A small model that answers yes/no questions on an image's attributes, trained from scratch.
Model: 17.6M parameters, 32-pixel images, encoder arch vit, encoder norm layernorm, encoder patch size [4, 4], encoder layers 8, encoder width 384, fusion encoder width 192, fusion encoder layers 7, fusion encoder norm layernorm, fusion encoder activation gelu.
Training: soap at rate 0.0013, 8200 steps, batches of 256.
Data: 101725 training examples, 20.6 epochs.
Rows from block 5 of the image encoder of a small model that answers yes/no questions on an image's attributes, named by matrix and row number. Rows with one number belong to one neuron. Each number is 500 + 50 x the weight over its row's rms, rounded and kept within 0 to 999. All counts start at 0. Numbers have three digits each.
After each neuron's rows are labels from the 100 images, of 14848, where the neuron reaches its highest value: "top examples" is what is common among them. Only what is clearly more common there than usual is listed. The data: photos with spoken descriptions (Open Images, Localized Narratives).
# fc1: MLP up (encoder.blocks.5.mlp.fc1.weight, 1536x384), inputs 0-127
# fc2: MLP down (encoder.blocks.5.mlp.fc2.weight, 384x1536, transposed), outputs 0-127

fc1.613:524462536532453426496602492531376568447482482547510379497498430495515438452576445560610531586483570476480470569494451438456517564536510443469403506504512493501463526492510575552516478518542465458452537495411588456478477480599462493572453467608520470419504472579480415478540503512448427494575417429548533448521544542443485495464634545509554565516498535512383517508516562515489495555466
fc2.613:494498446465566491557557449458466476561443576428553523387536514513502467522393465531511525411410538552557462475423447497447508548460612550478597488493488510506569504517537421506536502369439420536465532581553435504400549492539522543525469544537500484486503501531396527463456452522492495538503472513566471481495563534572593534487589454542526506441463473444432430575509513553558531445410
top examples: text has "sky"; text has "plants"

fc1.762:454490405450449483478505469570492506562487505439496519487482492594503522428442498488425515541483513561455578519586516514433465538525495411585581547589440454464515523441515455483514602485484437538352425431435501520484502503464527477416495606472518589440451511456483525464442413478581463506410549560542473526504464508498439470540546417472448549510605578566615471496470464580518434534528
fc2.762:533460567583543479561499530400416488631450529477486520541474532452531539480477509501495430442485441539493468542525488449519486487584462486515506574408574488477512488485498529493413524600475488423449540480446498556478465483473495458544554439447481531507461399566519480544545505430510525464465523621544541526556521450512631575505476493580506499440400464480560456519482484443485478504506
top examples: text has "trees"

fc1.253:568441570484457428504599452542430575447468506490512464429459458499529475479487471606596502556517573456486454537460461462479519505480452512477437541609519526539477517494528545594517512486582472499435577479413526476459461512600492497621417459583500482439559496527521442551494515532408436537503482454491448495541530513516477450481590468531573580448415526540377554498534556498398531609549
fc2.253:487469475488521520523441430451480504570515552463538560448524472557437502521481470495518498401449529542520480487418472488489499521476517544494538460459495488476572486473502452460503490369489461562485531547551458520364597526563526546497486535490501534451574505538388536514532465550517507526510488523562506487441530526569549595525507481530536447455452489470472479562541552459599531456414
top examples: text has "trees"; text has "sky"; text has "plants"; text has "grass"

fc1.526:566496458478491462535545494545467533528507518535454425451528499436458513518497505545575494512456563493542496477516504410551487558464522474508474514460485532440420461545553542480423440566377501457568496454582515461473509445536533419584465485582489572548593538422537555462479451451537413503545553413550619477445431487506379569524586483564472462523420527519471465431481456521464472487610
fc2.526:430527590493437476502599554449515488507504518422542530558550490598579510408467507512501503508444422537470496483376487582502496486475522581468506463477487482457493485439495501496533538449565523530420459508457458535437502610440503521462538485487501445460467453572515472520450536512455469521428409570481456422532526548518552526463446522484573561473488592441483557524585617504526479427491
top examples: text has "water"

fc1.130:590471454532496517642610521460463482479465466505557496559483441491546549519469560550465437536633484504483484617471513554429528519527543454502488551526450592495506496435483517545458524489487513371539512534516467499500452403534428474564507455521499458617439449483466507498528527445450423554513561576510517500504532417545536486534433378464520515537478436472455555546483531456466500530577
fc2.130:409480616538442446517445502575544463495496487503511458390422459532493462561578484489499465439413460536514460478504482449508475523491417398533490478478458369493517495487559439481528417468528512560461471488584571561495531502419579560457501441552445465427664505468566498537487553561439491517488503441469481477400480575457570578458512479534578510418562466470498479481466496503557497468478
top examples: text has "water"

fc1.271:500451435531466489501397554471472432551458498465502421571497463531389458501552477454499527510522506559439546511513507472533531511461523485530498594436540539467513467416415455420454472424454469528469518526482454463556519501595502492482447564452445493509529478493682449502403419484537514488462533494513487559515484445507547543472534429425516509488535458554527440477557465475593438459512
fc2.271:469421519491465533503484616459536515590436445441457530403458492507470459504448523436498499540381460536549505402519411523525488512508601448442525561479475453524509420480518518512566488562467543588478508522359503568569535506518536545461506446455576515565475493463557520554566452456447502619489424543450481478461521526489555475463515537464519488524338552484490391435472491535506523601499
top examples: text has "sky"

fc1.258:483531503483502440562475527579535467447577602558498475464488478561448472506500505564477504532536561548607455417584485514484513503488497418443482527499404540543459486507482362609516381524376502509543543502540523535440534574490525526553508494554556527494420485557576555450433485549538503484392513557511462446468563558430552488460448551497525466494570472383495509572420468518405502394608
fc2.258:465560471538391451498512532488539436494554449463478478557566501547461489483427394566502563570458491461501529489414451356529563431460494554428550471531536411449528580487480532508480617523498622437408617487605513513523553524466537423466477559480583500431530540557495525473486467435481436539486531547500498466442555531468548492544466537453533476380526420495519538591563547476494497542569
top examples: text has "people"; text has "wearing"

fc1.107:496589498459428460458429485468480483437494535510531464602579505555403432519492515429461511459588434497555487490514426411564494540492537483496472462358480525531434544489534515477477496535491511537545483503551501475437539571549496507496475495470407496502453545451549471565425509466448456522460588466488458588441537410445517581533502445431532472511504460543490624480584399482617494601485
fc2.107:524508467412518558426533499488600470528470504524508491505372543557441498477444511510597589530464451470477524533474536493430560520484538451467425515547483504460551422490556572471444454479462577662508511517560411592485539482483395454502509503458499487534467511457500489520449440463446549580502588449467452499501567539529386528365486454477521485502464507464483441472526411478493379469575
top examples: text has "water"

fc1.448:485541492413558443531497451542587523492492474501568498626434521540447556463433565448429489513677444488462523557434605533475446553553468532467498546521468518498517552460555533467497517537523440498392474578476535549504509528526501521495496554447517536492437553482515533539436544485638615519452416484500516489543487567519466418500532502395479568531412520482554570449590466497517543627506
fc2.448:475540540469520608468499473422452537498539463506459509528534531582489521542469657519496517431480514528478520481467529540571435490502511420428483557426547487528507531506440454502495478508510493494484593463522556482528490565548509499493426465496513517513462454482501496608510527461515436398515438480445479476567403469577478529569553473602521533567451509469577455497454436604490507502473
top examples: text has "trees"; text has "sky"; text has "grass"; text has "plants"

fc1.378:520489488480469519486558460519486440491441509439566492498441494566535640498505500605535549424601495554508554547473542502453478462503480364500538559536539507555511480487494515595490558507493487452515485483586492529361504660545488599584489583458671519381499534556455597502557530477607436524400525479506433470500506515538521551524503464520476550404560414524499586517459449622488465468556
fc2.378:545492439525525486466478554479451486514575466471478558511443571474604531463569581557548422459564422512543531550484505472420475487502428452551527495515506467509508556572452452520457481443531495514455502556521584506551565464584507504543442539576563532572471440457481409487493437410525514516533558548481598479488506451455476477505508473487530504433446425544509401523443478448404442490559
top examples: text has "people"

fc1.208:524541536377567581409517461461518488394504481498417511549482509486544395476447516406526473482549496574397512527535528603381464521458448479430510517464399520565496554488522530512505427479389487419386433580429524583479433466565518484468519524498482484502496443500491490484434394510514466541506496459472460501574467463494520484506601534498522586577441540506633573499563547495546547407445
fc2.208:459534566438553481513463473482531540531444463471511515545506479503506561610402480598473580451525437448487511490502502480593408451478466412497475502523542479500581480575482486445393503544456486582506511508480554478551487588503482427506468498482583486549530597472573461579496549483506435349523537484420399517479430567541548559541542496452536556491544436414555491394546394506527498544447
top examples: text has "trees"; text has "sky"; text has "buildings"

fc1.622:444550399498520573508442497411559500582460501445523539537476472469497510466450455499515622454548468522421576476539513401472471546435525517460479664441474481527490460444380476476508611478452463512462512544497471473556489466551485491481425529466430523539569422480546465414441477499480625494443478499428469460516400385500597466453567474457524490472454482564510472485587505475520475440537
fc2.622:471532493479476542558541535419563464529445518394432566524480565487456484441464528535502518447392438481516558462516409563451454497406549586412504523502460477499491448459461526489506621514407507553534503583445474458639563470453566502535476426526583578554514444430610489502545451423448502530464336508509472544511443494476590547483488524454442496523424449442488450411551477545506473598476
top examples: text has "sky"; text has "trees"; text has "building"

fc1.699:488510504493533458437525490524480452597495440546436451482509493589461440454557430452485600452531505481496511490540501425449562594505481437433416484511427537552465471491533560445460487438467553429525515479599418389445490449460511536556449467467561414423527540471410480507394527566471470520522523473435542494507485512476569523400563570499596461484548526465433589440523519469474514479517
fc2.699:477498499408477509444504494501484525488580513475476505483480465550464438498454554432461537556527471470446462487414475405486497582452516478418464505448546447468572505514467387486502537460637542505521702484460547496415582519525516500496434422498541452397497466535477510441606538458425590488441473538473564577402552520452581572487491560496484508506573487459468507478491540534558497461479
top examples: text has "people"; text has "standing"

fc1.65:474472460497545545463514474489458465475457532488382524596555488551614464489572434569543481481599580439424469560604516420478493461466571503539471452529529475511547480459465514486522546473488478479445436539480412476560539497515542461525441563419485473395538501451445447598547505537429477459580518553516450561573450528539558518453520540516542409515519544426471462537526565540526482504524
fc2.65:496441514467580552516508509477508533541517404497484577460481436406475547547513479409536547415428543520479435462420346569636523518522466549477509480429544426512499564514529489451468448468531570536505525467422468471498419553552511408505531489598452515525478502471479447462504487548467547507543488500473479507496351527592490544501538452548496515443504470528563514497468453493512487528502
top examples: text has "people"

fc1.292:438551439518466485488473479477467519406479518476449451560547529492441456514441527434477521464533438613492462456519403536503450578479564415464509506501487494514432561391524492504478453560499519490531411501523452523481480549550517512512504507488427419545451512435568512569446484457428444515514563508524466618446515403438500581502510559437481418517501424475457553459548434529542499571463
fc2.292:520446448462568521430480532499509492560491527587442518504453549531465478479555551502556497537562502450582574483387535522467504551509532489463444489490525517447463454441626505498411436459457511589526524504467418520535578538474428546512476492455502466591474557526506529585567562472465525498475586455470453486533567584551457576404502519441444516558461454433491482507424447476508409496607
top examples: text has "water"

fc1.638:551428436500506473458508479503496549497598529538458472457414498572527351552513423540461570539507559435387523518630525570441459444462604397471500487533552500498478493447516463550497483450474481518500557436544433482514540446483562515469450439525473483477487514456460496562433478479413390522435524505477416587529510486469563593428442462554525427445508544449443491487502584512553572482532
fc2.638:447465567506538538431416571529509494502488519468520523491460485533455442521429530470553503506494438586491519469511417467428572557458499524552476440508520578484538524468561522435492522446562546504611531522489474466437606456527557512547590386442445484455506507436521359461511525563570519581566493494488546520468595462627480466448471448520534478546490403509509443452433501554594448537474
top examples: text has "sky"; text has "buildings"; text has "road"

fc1.54:535552504444553570511591470448530408415530558433507612514477462478441498475456536516480523484509514551466501511570413468550507480446510462439471573507528483399499522596442511451433524493465500530385483554498560446463459528513494420508474595561504595478544585478465464496530447450549451457438452483527479464573543461516474438468544488502513461438549519500461503415543473536536443556474
fc2.54:446499429508510521510518500433532502453475476524516651407449415453493447468495561503434504423540447532505548453525498422545510424448397371457524492574559476460479491510400497431479579511492438498507450460477486528563508536558496534500559471547511524532566408546526444534493440650545416529502514562566468502568426489511484538570681434549526460390457549453475462522468531502496534499452
top examples: text has "people"; text has "table"; text has "sitting"

fc1.179:512439558565437483447525495477503447492525512478498502468449471504498464557559511508453467571607459507465511516620438505542559552540466442543462535548497435433495547358518555544547570555485497515539599477446511452473465441427558530578458591576469454442496497393587514516460487515492497529416499435462487520478469427516582604545447493556432546440567415533589512562538527519564431562528
fc2.179:569449552524554495479435539453485484511465514464491510469487471506525541500470481508478473401496408627505425479560460447486537528532435496451471471513511526479531456454494477420519521497587546505564490438512461466444543470531540484583477366415481505388442504520511462497513477475456563573488489524627610482533513482522499503455438448520557491524502452471478450426466523459608483546542
top examples: text has "people"; text has "standing"; text has "sitting"; text has "table"

fc1.229:506521435394494549459517541451515549407402439434375415481468577469454454442446487579452481447456465553409518496514517515530488596493490472507453478578467559537464518505515431524492396465462542544499441526436504507481512577571583524484510541476527521492530438467463497498410441581492521517495558500471450500542509502508543494468635547525533495529511490425503470473582542487621480430470
fc2.229:455496586538631456494489476521457528544554524536533593470492414465477598560486479488498541523606528498468495413464424511474444493535433453462475627476546530494461458476538430447403482509537491524488454548462521461508554475497500494529435463554432487477477563478541461529458605550532454450418483426422425530554507503560501509476458507484502505512474468458632476385450471485457479614516
top examples: text has "trees"; text has "sky"; text has "buildings"; text has "water"

fc1.625:455481521508510511486426546497506512515461447542549487635513494551477417596533465499372423529573552454522543529551470465505498507472506475464534529524555445527451381445424419404505544460481420519541542448487470410575446513474534513614519493448499509494560485463513494457514458539509458487451467519475453464489476458420571484492534483581530582503527482534468556530469523484411464498526
fc2.625:516413488488465515403474508463501436523418483443524523519574511495514451517531550458435496432515485454455494474475498531510539493402530494475420528559543512523529491550464500446566558473508532512553592551456559597474520411426580535563492382542527487433501561541460489545538561459359604485537383593542489577410478606470551594472442565481436555535508466398419451529524524421544579557436
top examples: text has "people"; text has "sitting"; text has "wall"; text has "table"

fc1.532:472498445526455508485487542480520463447504552482535447541545508584460525547590517486438474508621473518490454488571501470512490561499453422508436408388472503546437514467439570472514565454433436537608442417494425537466550590590511556552499485467494490525525554509604498525393474462498430544521604485502489599468526468464546542497511415383536536531493452540531610529535425518551389521496
fc2.532:468535487482558578504416571472501398570401477550427512548414570591451460453397526467532598579440503523473536537473500472517579507495546482402498549499503438449441490547556474456398464442474600591489599550525516505451580462474514531504524523500494476540549543488483462551538455512493498548497584482472483396496623540508425482414465490446436481494453551429478410434543400579553428456528
top examples: text has "water"