config.toml
encoder_arch = "vit"
model = "model that answers yes/no questions on an image's attributes"
dataset = "photos with spoken descriptions (Open Images, Localized Narratives)"
train_examples = 101725
image_size = 32
crop_scale_min = 0.7
horizontal_flip = true
rotation_deg = 5
questions_per_image = 8
encoder_norm = "layernorm"
encoder_norm_position = "pre"
encoder_activation = "gelu"
encoder_mlp_ratio = 4
encoder_head_dim = 48
encoder_fused_qkv = true
encoder_bias = "all"
encoder_qk_norm = false
encoder_parallel_block = false
encoder_inner_norm = false
encoder_drop_path = 0.15
encoder_patch_size = [4, 4]
encoder_conv_stem = false
encoder_layers = 8
encoder_width = 384
encoder_positions = "learned"
fusion = "prefix"
fusion_encoder_width = 192
fusion_encoder_layers = 7
fusion_encoder_norm = "layernorm"
fusion_encoder_norm_position = "pre"
fusion_encoder_activation = "gelu"
fusion_encoder_mlp_ratio = 4
fusion_encoder_head_dim = 32
fusion_encoder_fused_qkv = false
fusion_encoder_bias = "all"
fusion_encoder_qk_norm = false
fusion_encoder_parallel_block = false
fusion_encoder_inner_norm = false
fusion_encoder_drop_path = 0.15
fusion_encoder_positions = "learned"
fusion_encoder_connector = "mlp"
init = "small_normal"
residual_init = "none"
optimizer = "soap"
beta2 = 0.95
lr = 0.0013
beta1 = 0.95
shampoo_beta = 0.95
eps = 1e-08
precondition_frequency = 50
max_precond_dim = 512
one_sided = false
adamw_lr_other_params = 0.0014
grad_clip = 3.0
steps = 8200
batch_size = 256
epochs = 20.6
lr_schedule = "cosine"
final_lr_fraction = 0
warmup_steps = 1640
weight_decay = 0.4
adamw_weight_decay_other_params = 0.05
Rows from block 2 of the image encoder of a small model that answers yes/no questions on an image's attributes, named by matrix and row number. Rows with one number belong to one neuron. Each number is 128 + 24 x the weight over its row's rms, rounded and kept within 0 to 255. All counts start at 0. Numbers have three digits each.
Before each neuron's rows are labels from the 100 images, of 14848, where the neuron reaches its highest value: "top examples" is what is common among them; "colour at peak" is the nearest of a few named colours to the mean colour under the peak. Only what is clearly more common there than usual is listed. The data: photos with spoken descriptions (Open Images, Localized Narratives). In brackets: how many of the 100, against the usual share in percent.
# fc1: MLP up (encoder.blocks.2.mlp.fc1.weight, 1536x384), inputs 0-191
# fc2: MLP down (encoder.blocks.2.mlp.fc2.weight, 384x1536, transposed), outputs 0-191

top examples: text has "lights" (34 vs 7.8)
colour at peak: black (92 vs 13.7)
fc1.83:114116134117134116096114115150082122104107126135151124135095099089092088091159116136194121148106117140065115062127146094147119099151148163137084104146145114115183145135100149143134151105157100132114125154152187074149086097101087108081139115143129140105151102137123098157111114121127115106179110109135136138105114082129141124124152123107131089110120157123111164119140127121149111155092095157150119166111115121125121109145147124140100132138125125117106116115158102134118121143113147150141119113141109153131099122156172124137091085142085165097138094137137142144108123108144134111
fc2.83:162120082104110131144120127098143176130115147100125107124139090106101135129131137141176121116117120169167130122134170128135090164135153094093118115157119147159155127088103111164130123094113145141118133125110133119130126101103119184107140170149113154076112086137100134151124111156118139102137075134141169156138137139099122153126167115114098116143111105130155096127133108141129141140155110150130126098099084168140103133159130158133087157113109129148122114159163142096134079143190136104112127151157098109110146172126142137072096156169120143080107164129137168144113125164120121096

top examples: text has "lights" (29 vs 7.8)
colour at peak: black (61 vs 13.7)
fc1.393:130179119144117119140153105109126111137108082121111136107118139107121106084131123167162132108146098146080147123165067123115163132122132102078142124121139112125110095112120145101105118128105137104102103099136146139177125093134111144150117129125092141087096144102119081136104101101108142100132140137108116161159144140145133127127126116114151064131138163144113109096104110141133112184133109088136167159135144107171108128150141123129097125158090124152159151108170093135148115074125144082137091147123118137118144149143135155145138105138142170147122140133100162137118145101106120120
fc2.393:120151120094113119168126127095156110096161144139128177136147088123124159113135172134139170107157085154124138130156079107160110128141150178142126099142189087153119115136096134154164142160142133132105092122121138170131105076107163110118128146126124121121128130105112169138152156158168121093106108149101105099152092151125116128134170174141138109125131131120100101124141137152135112182136115134136115166151113142112141134129159121139128149123142150116135121145124164108123117099163133118101122140133118144124098094120128128089102167165133123112130168106154126146119157131164113097

top examples: text has "man" (35 vs 12.3)
colour at peak: brown (87 vs 31.6)
fc1.228:121129156122131122130173136139125122100156108133124114119155138146181114135097118160100080137146170100116114088129141136149154162089151114093115171170127104120147111106160129119171127101123083176138109111132106167120121164125108123162131112142152140112135146149144123136070138113149133120147172142090128133141148137127152127123092165139105136129095110104135118135107115128103149104134147110163106113128155108127169108114155146120152152105159130160110113136121133142108144165130155164155122095127079162145136106132161156155150148117165162160141125121110124144187085145168110181
fc2.228:133118150101137166145192133102140123103099130131122110132148133089147129141139145094119103132134155118191087158122160107099135155123149125144115181166111078126090131101080167126159135105131119160146175140151110142172118111109154119055118117121089123166133131114100110128140119132121154127134128113134124128158120141091144109129110136117114136148107103103157112149139195134109115140112156131144125109199136097121156128129122081139137154169141092120150113115171147133151118156085098142142131140162152062099104185089119175150144120118148167168142096128100081173130143144127109147

top examples: text has "sky" (57 vs 24.7); text has "buildings" (35 vs 11.1)
colour at peak: grey (84 vs 35)
fc1.271:136152125126117161117082127142130098127130145135163146086122118152062130109172158111134168126183103161110143144153120119109124167133161116111116110110108146147107138134110127141126099136096164175143086157106176105082066147173139102135097146123146098130125126136125159104097093157154164096075154103130118156122116129118138153139124075102151094151165147111119145186127124116142142154097125126158117112126157107125123154185115154109111101141120137162126102118164098125128094154136153143144126107164155098127121107112147162127168141126103133173089146136134161154138138152128160160
fc2.271:113141124106096113173112111166078124170135190169117126149109152104108145139105142104096143094136114140114117121133135126148139123126132109092152123181166159127137121108110177117150115108135114144119148088156122109127145106149197140142160123146106075094155133179122144122122140100138115103137138103136110110137115130110136117134107151144160113083139130083155123116136128095157086114129130074123094145130128135134103188168104137125137129150155135113122132107142105141149116138131151179138133120131161168100094123140137151135111131142142165121111168138148133134150130153096116131

top examples: text has "man" (34 vs 12.3); text has "wearing" (32 vs 12.5); text has "woman" (31 vs 9.4)
colour at peak: black (46 vs 13.7)
fc1.716:129156119143118147151181141119146083092116108162088124128113144127209101125141115174104147172122112108129142130123128139104167126109169173136100132131100133145116126108149110117131123137130137163142138119129115113104142154147149142173118098127116120080144107136148108126101127152143092142131155150146118160154120155143167114106147157171122176140120122117115121152139085096156136160132096069192142146113156126133128106127131159064152144142123119188131093144162169133109140141105134180134132158108102152138114091127127114153144144101149140167123107159082152095135055137167112131
fc2.716:090106130085148168129164135130156107147056130153125091162115164090117101115121147098123117122115136111163083102106144115103119129075147138135121115121091137122107120134134123107115115168122135163178163110110146163108144144108107119117134086105119133110143103144106151096143141082163156134164135106137151107150107142127142116098104168103104139107122147120170075157175209171171131126114109158163113103161135079139163143113121151091093118153106141087121139059137120128145175117113124136114117090134133101132101140085162122125156143124182151114157147134108128159089114140141128179

top examples: text has "man" (29 vs 12.3)
colour at peak: black (64 vs 13.7)
fc1.115:120130147109094153126175148116131144107112134144113092151139159172208106079122120159118108157121176094146147137113122171106107155124135125145099158166156124134093095104156124143137115118124115151119105130174127158122099116131158119145097115115149123120126148137146135135101120131162121131112166151091106117127168128130154149135135137152142175153125127121134147152135083122140184108157141139135075157122169117112176128144144125125160120124109138132158108158132136124130174132126125121157150165091100144129109108054106111191130143151143160131108115118098144173181131145107142082
fc2.115:136147181108186164128110138120140094133109113084120103143138118115117125132134103118113180075108123136127111113147136139055119189093160095128125110118131144170122134107104167112097134113111105176167166106068110105130129144159143144074101156152109113116101139126141147171152125139081135113125131129097135110140120163074146110144134144105123123122157116117115113115168135177147065133133137122126115102144148151129115125095121100142086085146096171108131132105161135156181131157119140116106096100131138104129070157144132171109161122114155122125130107170099108102094109172128108160

top examples: text has "man" (39 vs 12.3); text has "wearing" (39 vs 12.5)
colour at peak: black (31 vs 13.7)
fc1.2:134143116136162141139150135094145129104107115144110101144101182117198099099082116193084112141093125075138120106117115171128170115130129184142077129143129138140117152115106126125100150149148137161080111116160113131101131131122116119161102123128099101116143113120133120118141131128127146152116161154126131136136135142157118098119127129167113170132097117146098133150154114091153135166128123093150131148094140126118124148099118136115141115117090130158147090115178164134086107134085157169154103134143116157114112118089120104157142123098143127143179089162097159094151078123171128145
fc2.2:128116155106160155152173124104151105123062127091105093162118149120123108130094151123113132135139136125122096084115139148128123129098122135096131133169105150131137139150104124133106068154098141173175160106106182170122140119145105142136135126114141151083125091160134119103140090111164129144157104116137161098139119130128112156152129126084107118100116108132102120143161200147138131139102129125175119122149136091166128154078110155122124128145129168100127121100095122144156132090125142118122109081148095119135135112106113102119139177144167123120155142111117107151104102148169089154

top examples: text has "lights" (27 vs 7.8)
colour at peak: black (91 vs 13.7)
fc1.34:112152113138127094100149096133097117093127132178138127125111124104139134075121143146154148107132126085059159051114080100150161129119173103102112130149140103123123127145130135181148143101140131122128109150100167122161112114136096125131119096180152118094112135137136070141098125088140115114142122136109126169123165126099138131139159161104110102108121151148133146095068131109086114155132099134134126126154150143150136111127182137148120155139123127151106111116164118127117099140101146103164149094110120147126099114111160131160098097114114158132106114148174159161109100135133143122
fc2.34:123114093124124159155114114108179090160150116146144132142164094145125143119163170146137123136099132195161120138144142141147104125111165150114136120159131147142112108101136143156127126106098119140103145127130169144130121083122133160083113161131138110070125147130112142196159144176107145123184093125132107131137107173113124168083156125084111131094109130176141080134118111165150134118133092115155143124096063130129113115123164120107101158069102112135099118155167136120148064114176119119084117140109050114153137145120119132080132149146139139092114149105099126161121130114135089087

top examples: text has "man" (34 vs 12.3); text has "black" (27 vs 10)
colour at peak: black (50 vs 13.7)
fc1.190:135156116120083124124125113132138069125168118176162131120116122153157128120168119155094097181137140141106108101148155160164171170111157126095150182130144127163124124094139132118109120057117124164156122109129110134125143113097117129140116116117122164107131104131142154126109193151126144105104119156188187158149151134122151136121113129139143144155117117041118149139119114147108141130143122090163154124159158142154167085101143139091159109130152139156096137162142108103115131138099130119148121127110088112144101139118122122133169164149152151174127131169151121112163098157155102146
fc2.190:149138147106116150151172136091177153127092095150120076154117097093145140159128110086099145137129167124113123136113123128135147123124135154126144161157145094088108105143136124118140116114119126151149182147124121131100137126114130127126112135086134142147139145110112140091131102134149139182144181162107126094133154135125126078112127147129098120165108123120099126110115190145131114162122151162185120128181127086122128130144110111120126113118151101100175151052142135138148165123101076141135098121098136121106111176109109185108179118122152159151169126108134110151141121123119113115

top examples: text has "lights" (26 vs 7.8)
colour at peak: black (99 vs 13.7)
fc1.15:141152116156146144115191129117099132085146109164126111102143126097130119114177177172153157113089080091081126104104121056160135114133138111113115135160150118119124144119120148158161149139127134171116086132116175138123131113110098111132134138145134124128138145148151127155114123094160135119149107094109151166106151119085117131144163151144111121101131151159139149135096149142091111147135138111114130129086110160135143125112155116135092156119132141142122101113136153137116130156123107105161114131134136147109103141100159116126104083117113130089135091135126162153135101123135122133
fc2.15:124124114132090119150110094121160108150140109154154110145143081132119125084172137154142107118135107171178123134148154138134101119133114130136131128135116147137129136093125132144131163133085112130076126106137159112134112118097117148113098144097176152067098129106089180179153133142111170115176102110138104141160141153138135185092139135098127146114118115149158061131128128143169130140104089131134114095103097116131099144089134112113128136089133154141128140162136146113148081126155098128070125144125125118144138149126138113093123149139131147093125149120095082154118095112180085094

top examples: text has "lights" (31 vs 7.8)
colour at peak: black (98 vs 13.7)
fc1.70:130126134129131082092144092148098125119152130190109140130105142131125111125132100172181143083124117094099157078123085081140149145118143137087096107149131140103109127136127160189136138102158136112125102150126163109168106098128082154120154113165139091066132140152146094144130109108150129109167128110116148154159132119095143142144132139132114133080111133150128138116081147099095128177133118130131147122153134112129149090130164129155112163149155130132112109089185143118107099146116154106160137087121110160123143121117166147158103097102120180124121111141169170156129143132124154118
fc2.70:134140103110110129156110094128176100140145123117132157146145119129109109097114126170121109131114139203154112144144176144149098143127132147103143120147120165146113107083107139173137127127113135106100127139128161122102113114128125150115112132129155129094130159109094132186188152176092111118157109112124104152149131151111133138107149162106111147116124097123172069156130113164127132135132101104152154145134050137147109122122144119117111149096118128140096144129161148144130082127162118106079128127146103111132128119128154128073120131142121137136122139119103121175112146139151111076

top examples: text has "sky" (73 vs 24.7); text has "buildings" (27 vs 11.1)
colour at peak: white (74 vs 6.2)
fc1.289:110147094126109118161082123157111117106086119126123145181115139091131107121125078130148115127143165155148147127141141148163137138116126151142126154123107094131107075113115113084138147126109103143115112113172097129174087167134115132149148124092091111161157155133140103106161136118112195092106119179123087157129145085101145126130179128114126116113141155136119118119160102120083098102114096090130116132132153096140132179157138139144059089139152163187121108136170101143087111138092099114075136144189151142118159153130181125091127100130129138115107140112122110114137138127142144100
fc2.289:102149120152128185126143134136145154071095108165121136121140136087167186128138122122120103132152122144137123130127142135164145138137149121115139172123147121129107092090047104105124133073117086129141146161109147126120114147096129143165095125107113122126140113143162161125136114117100118142112112130116153129111123102093122128103119147136130106108174144142135152115121160112092126141169102101103117136132162122106146108114157122133173127152118104103126157128086113145151114099164155119160176159109146180092137127147108144119142110156125143105135143137145161132081142124120102172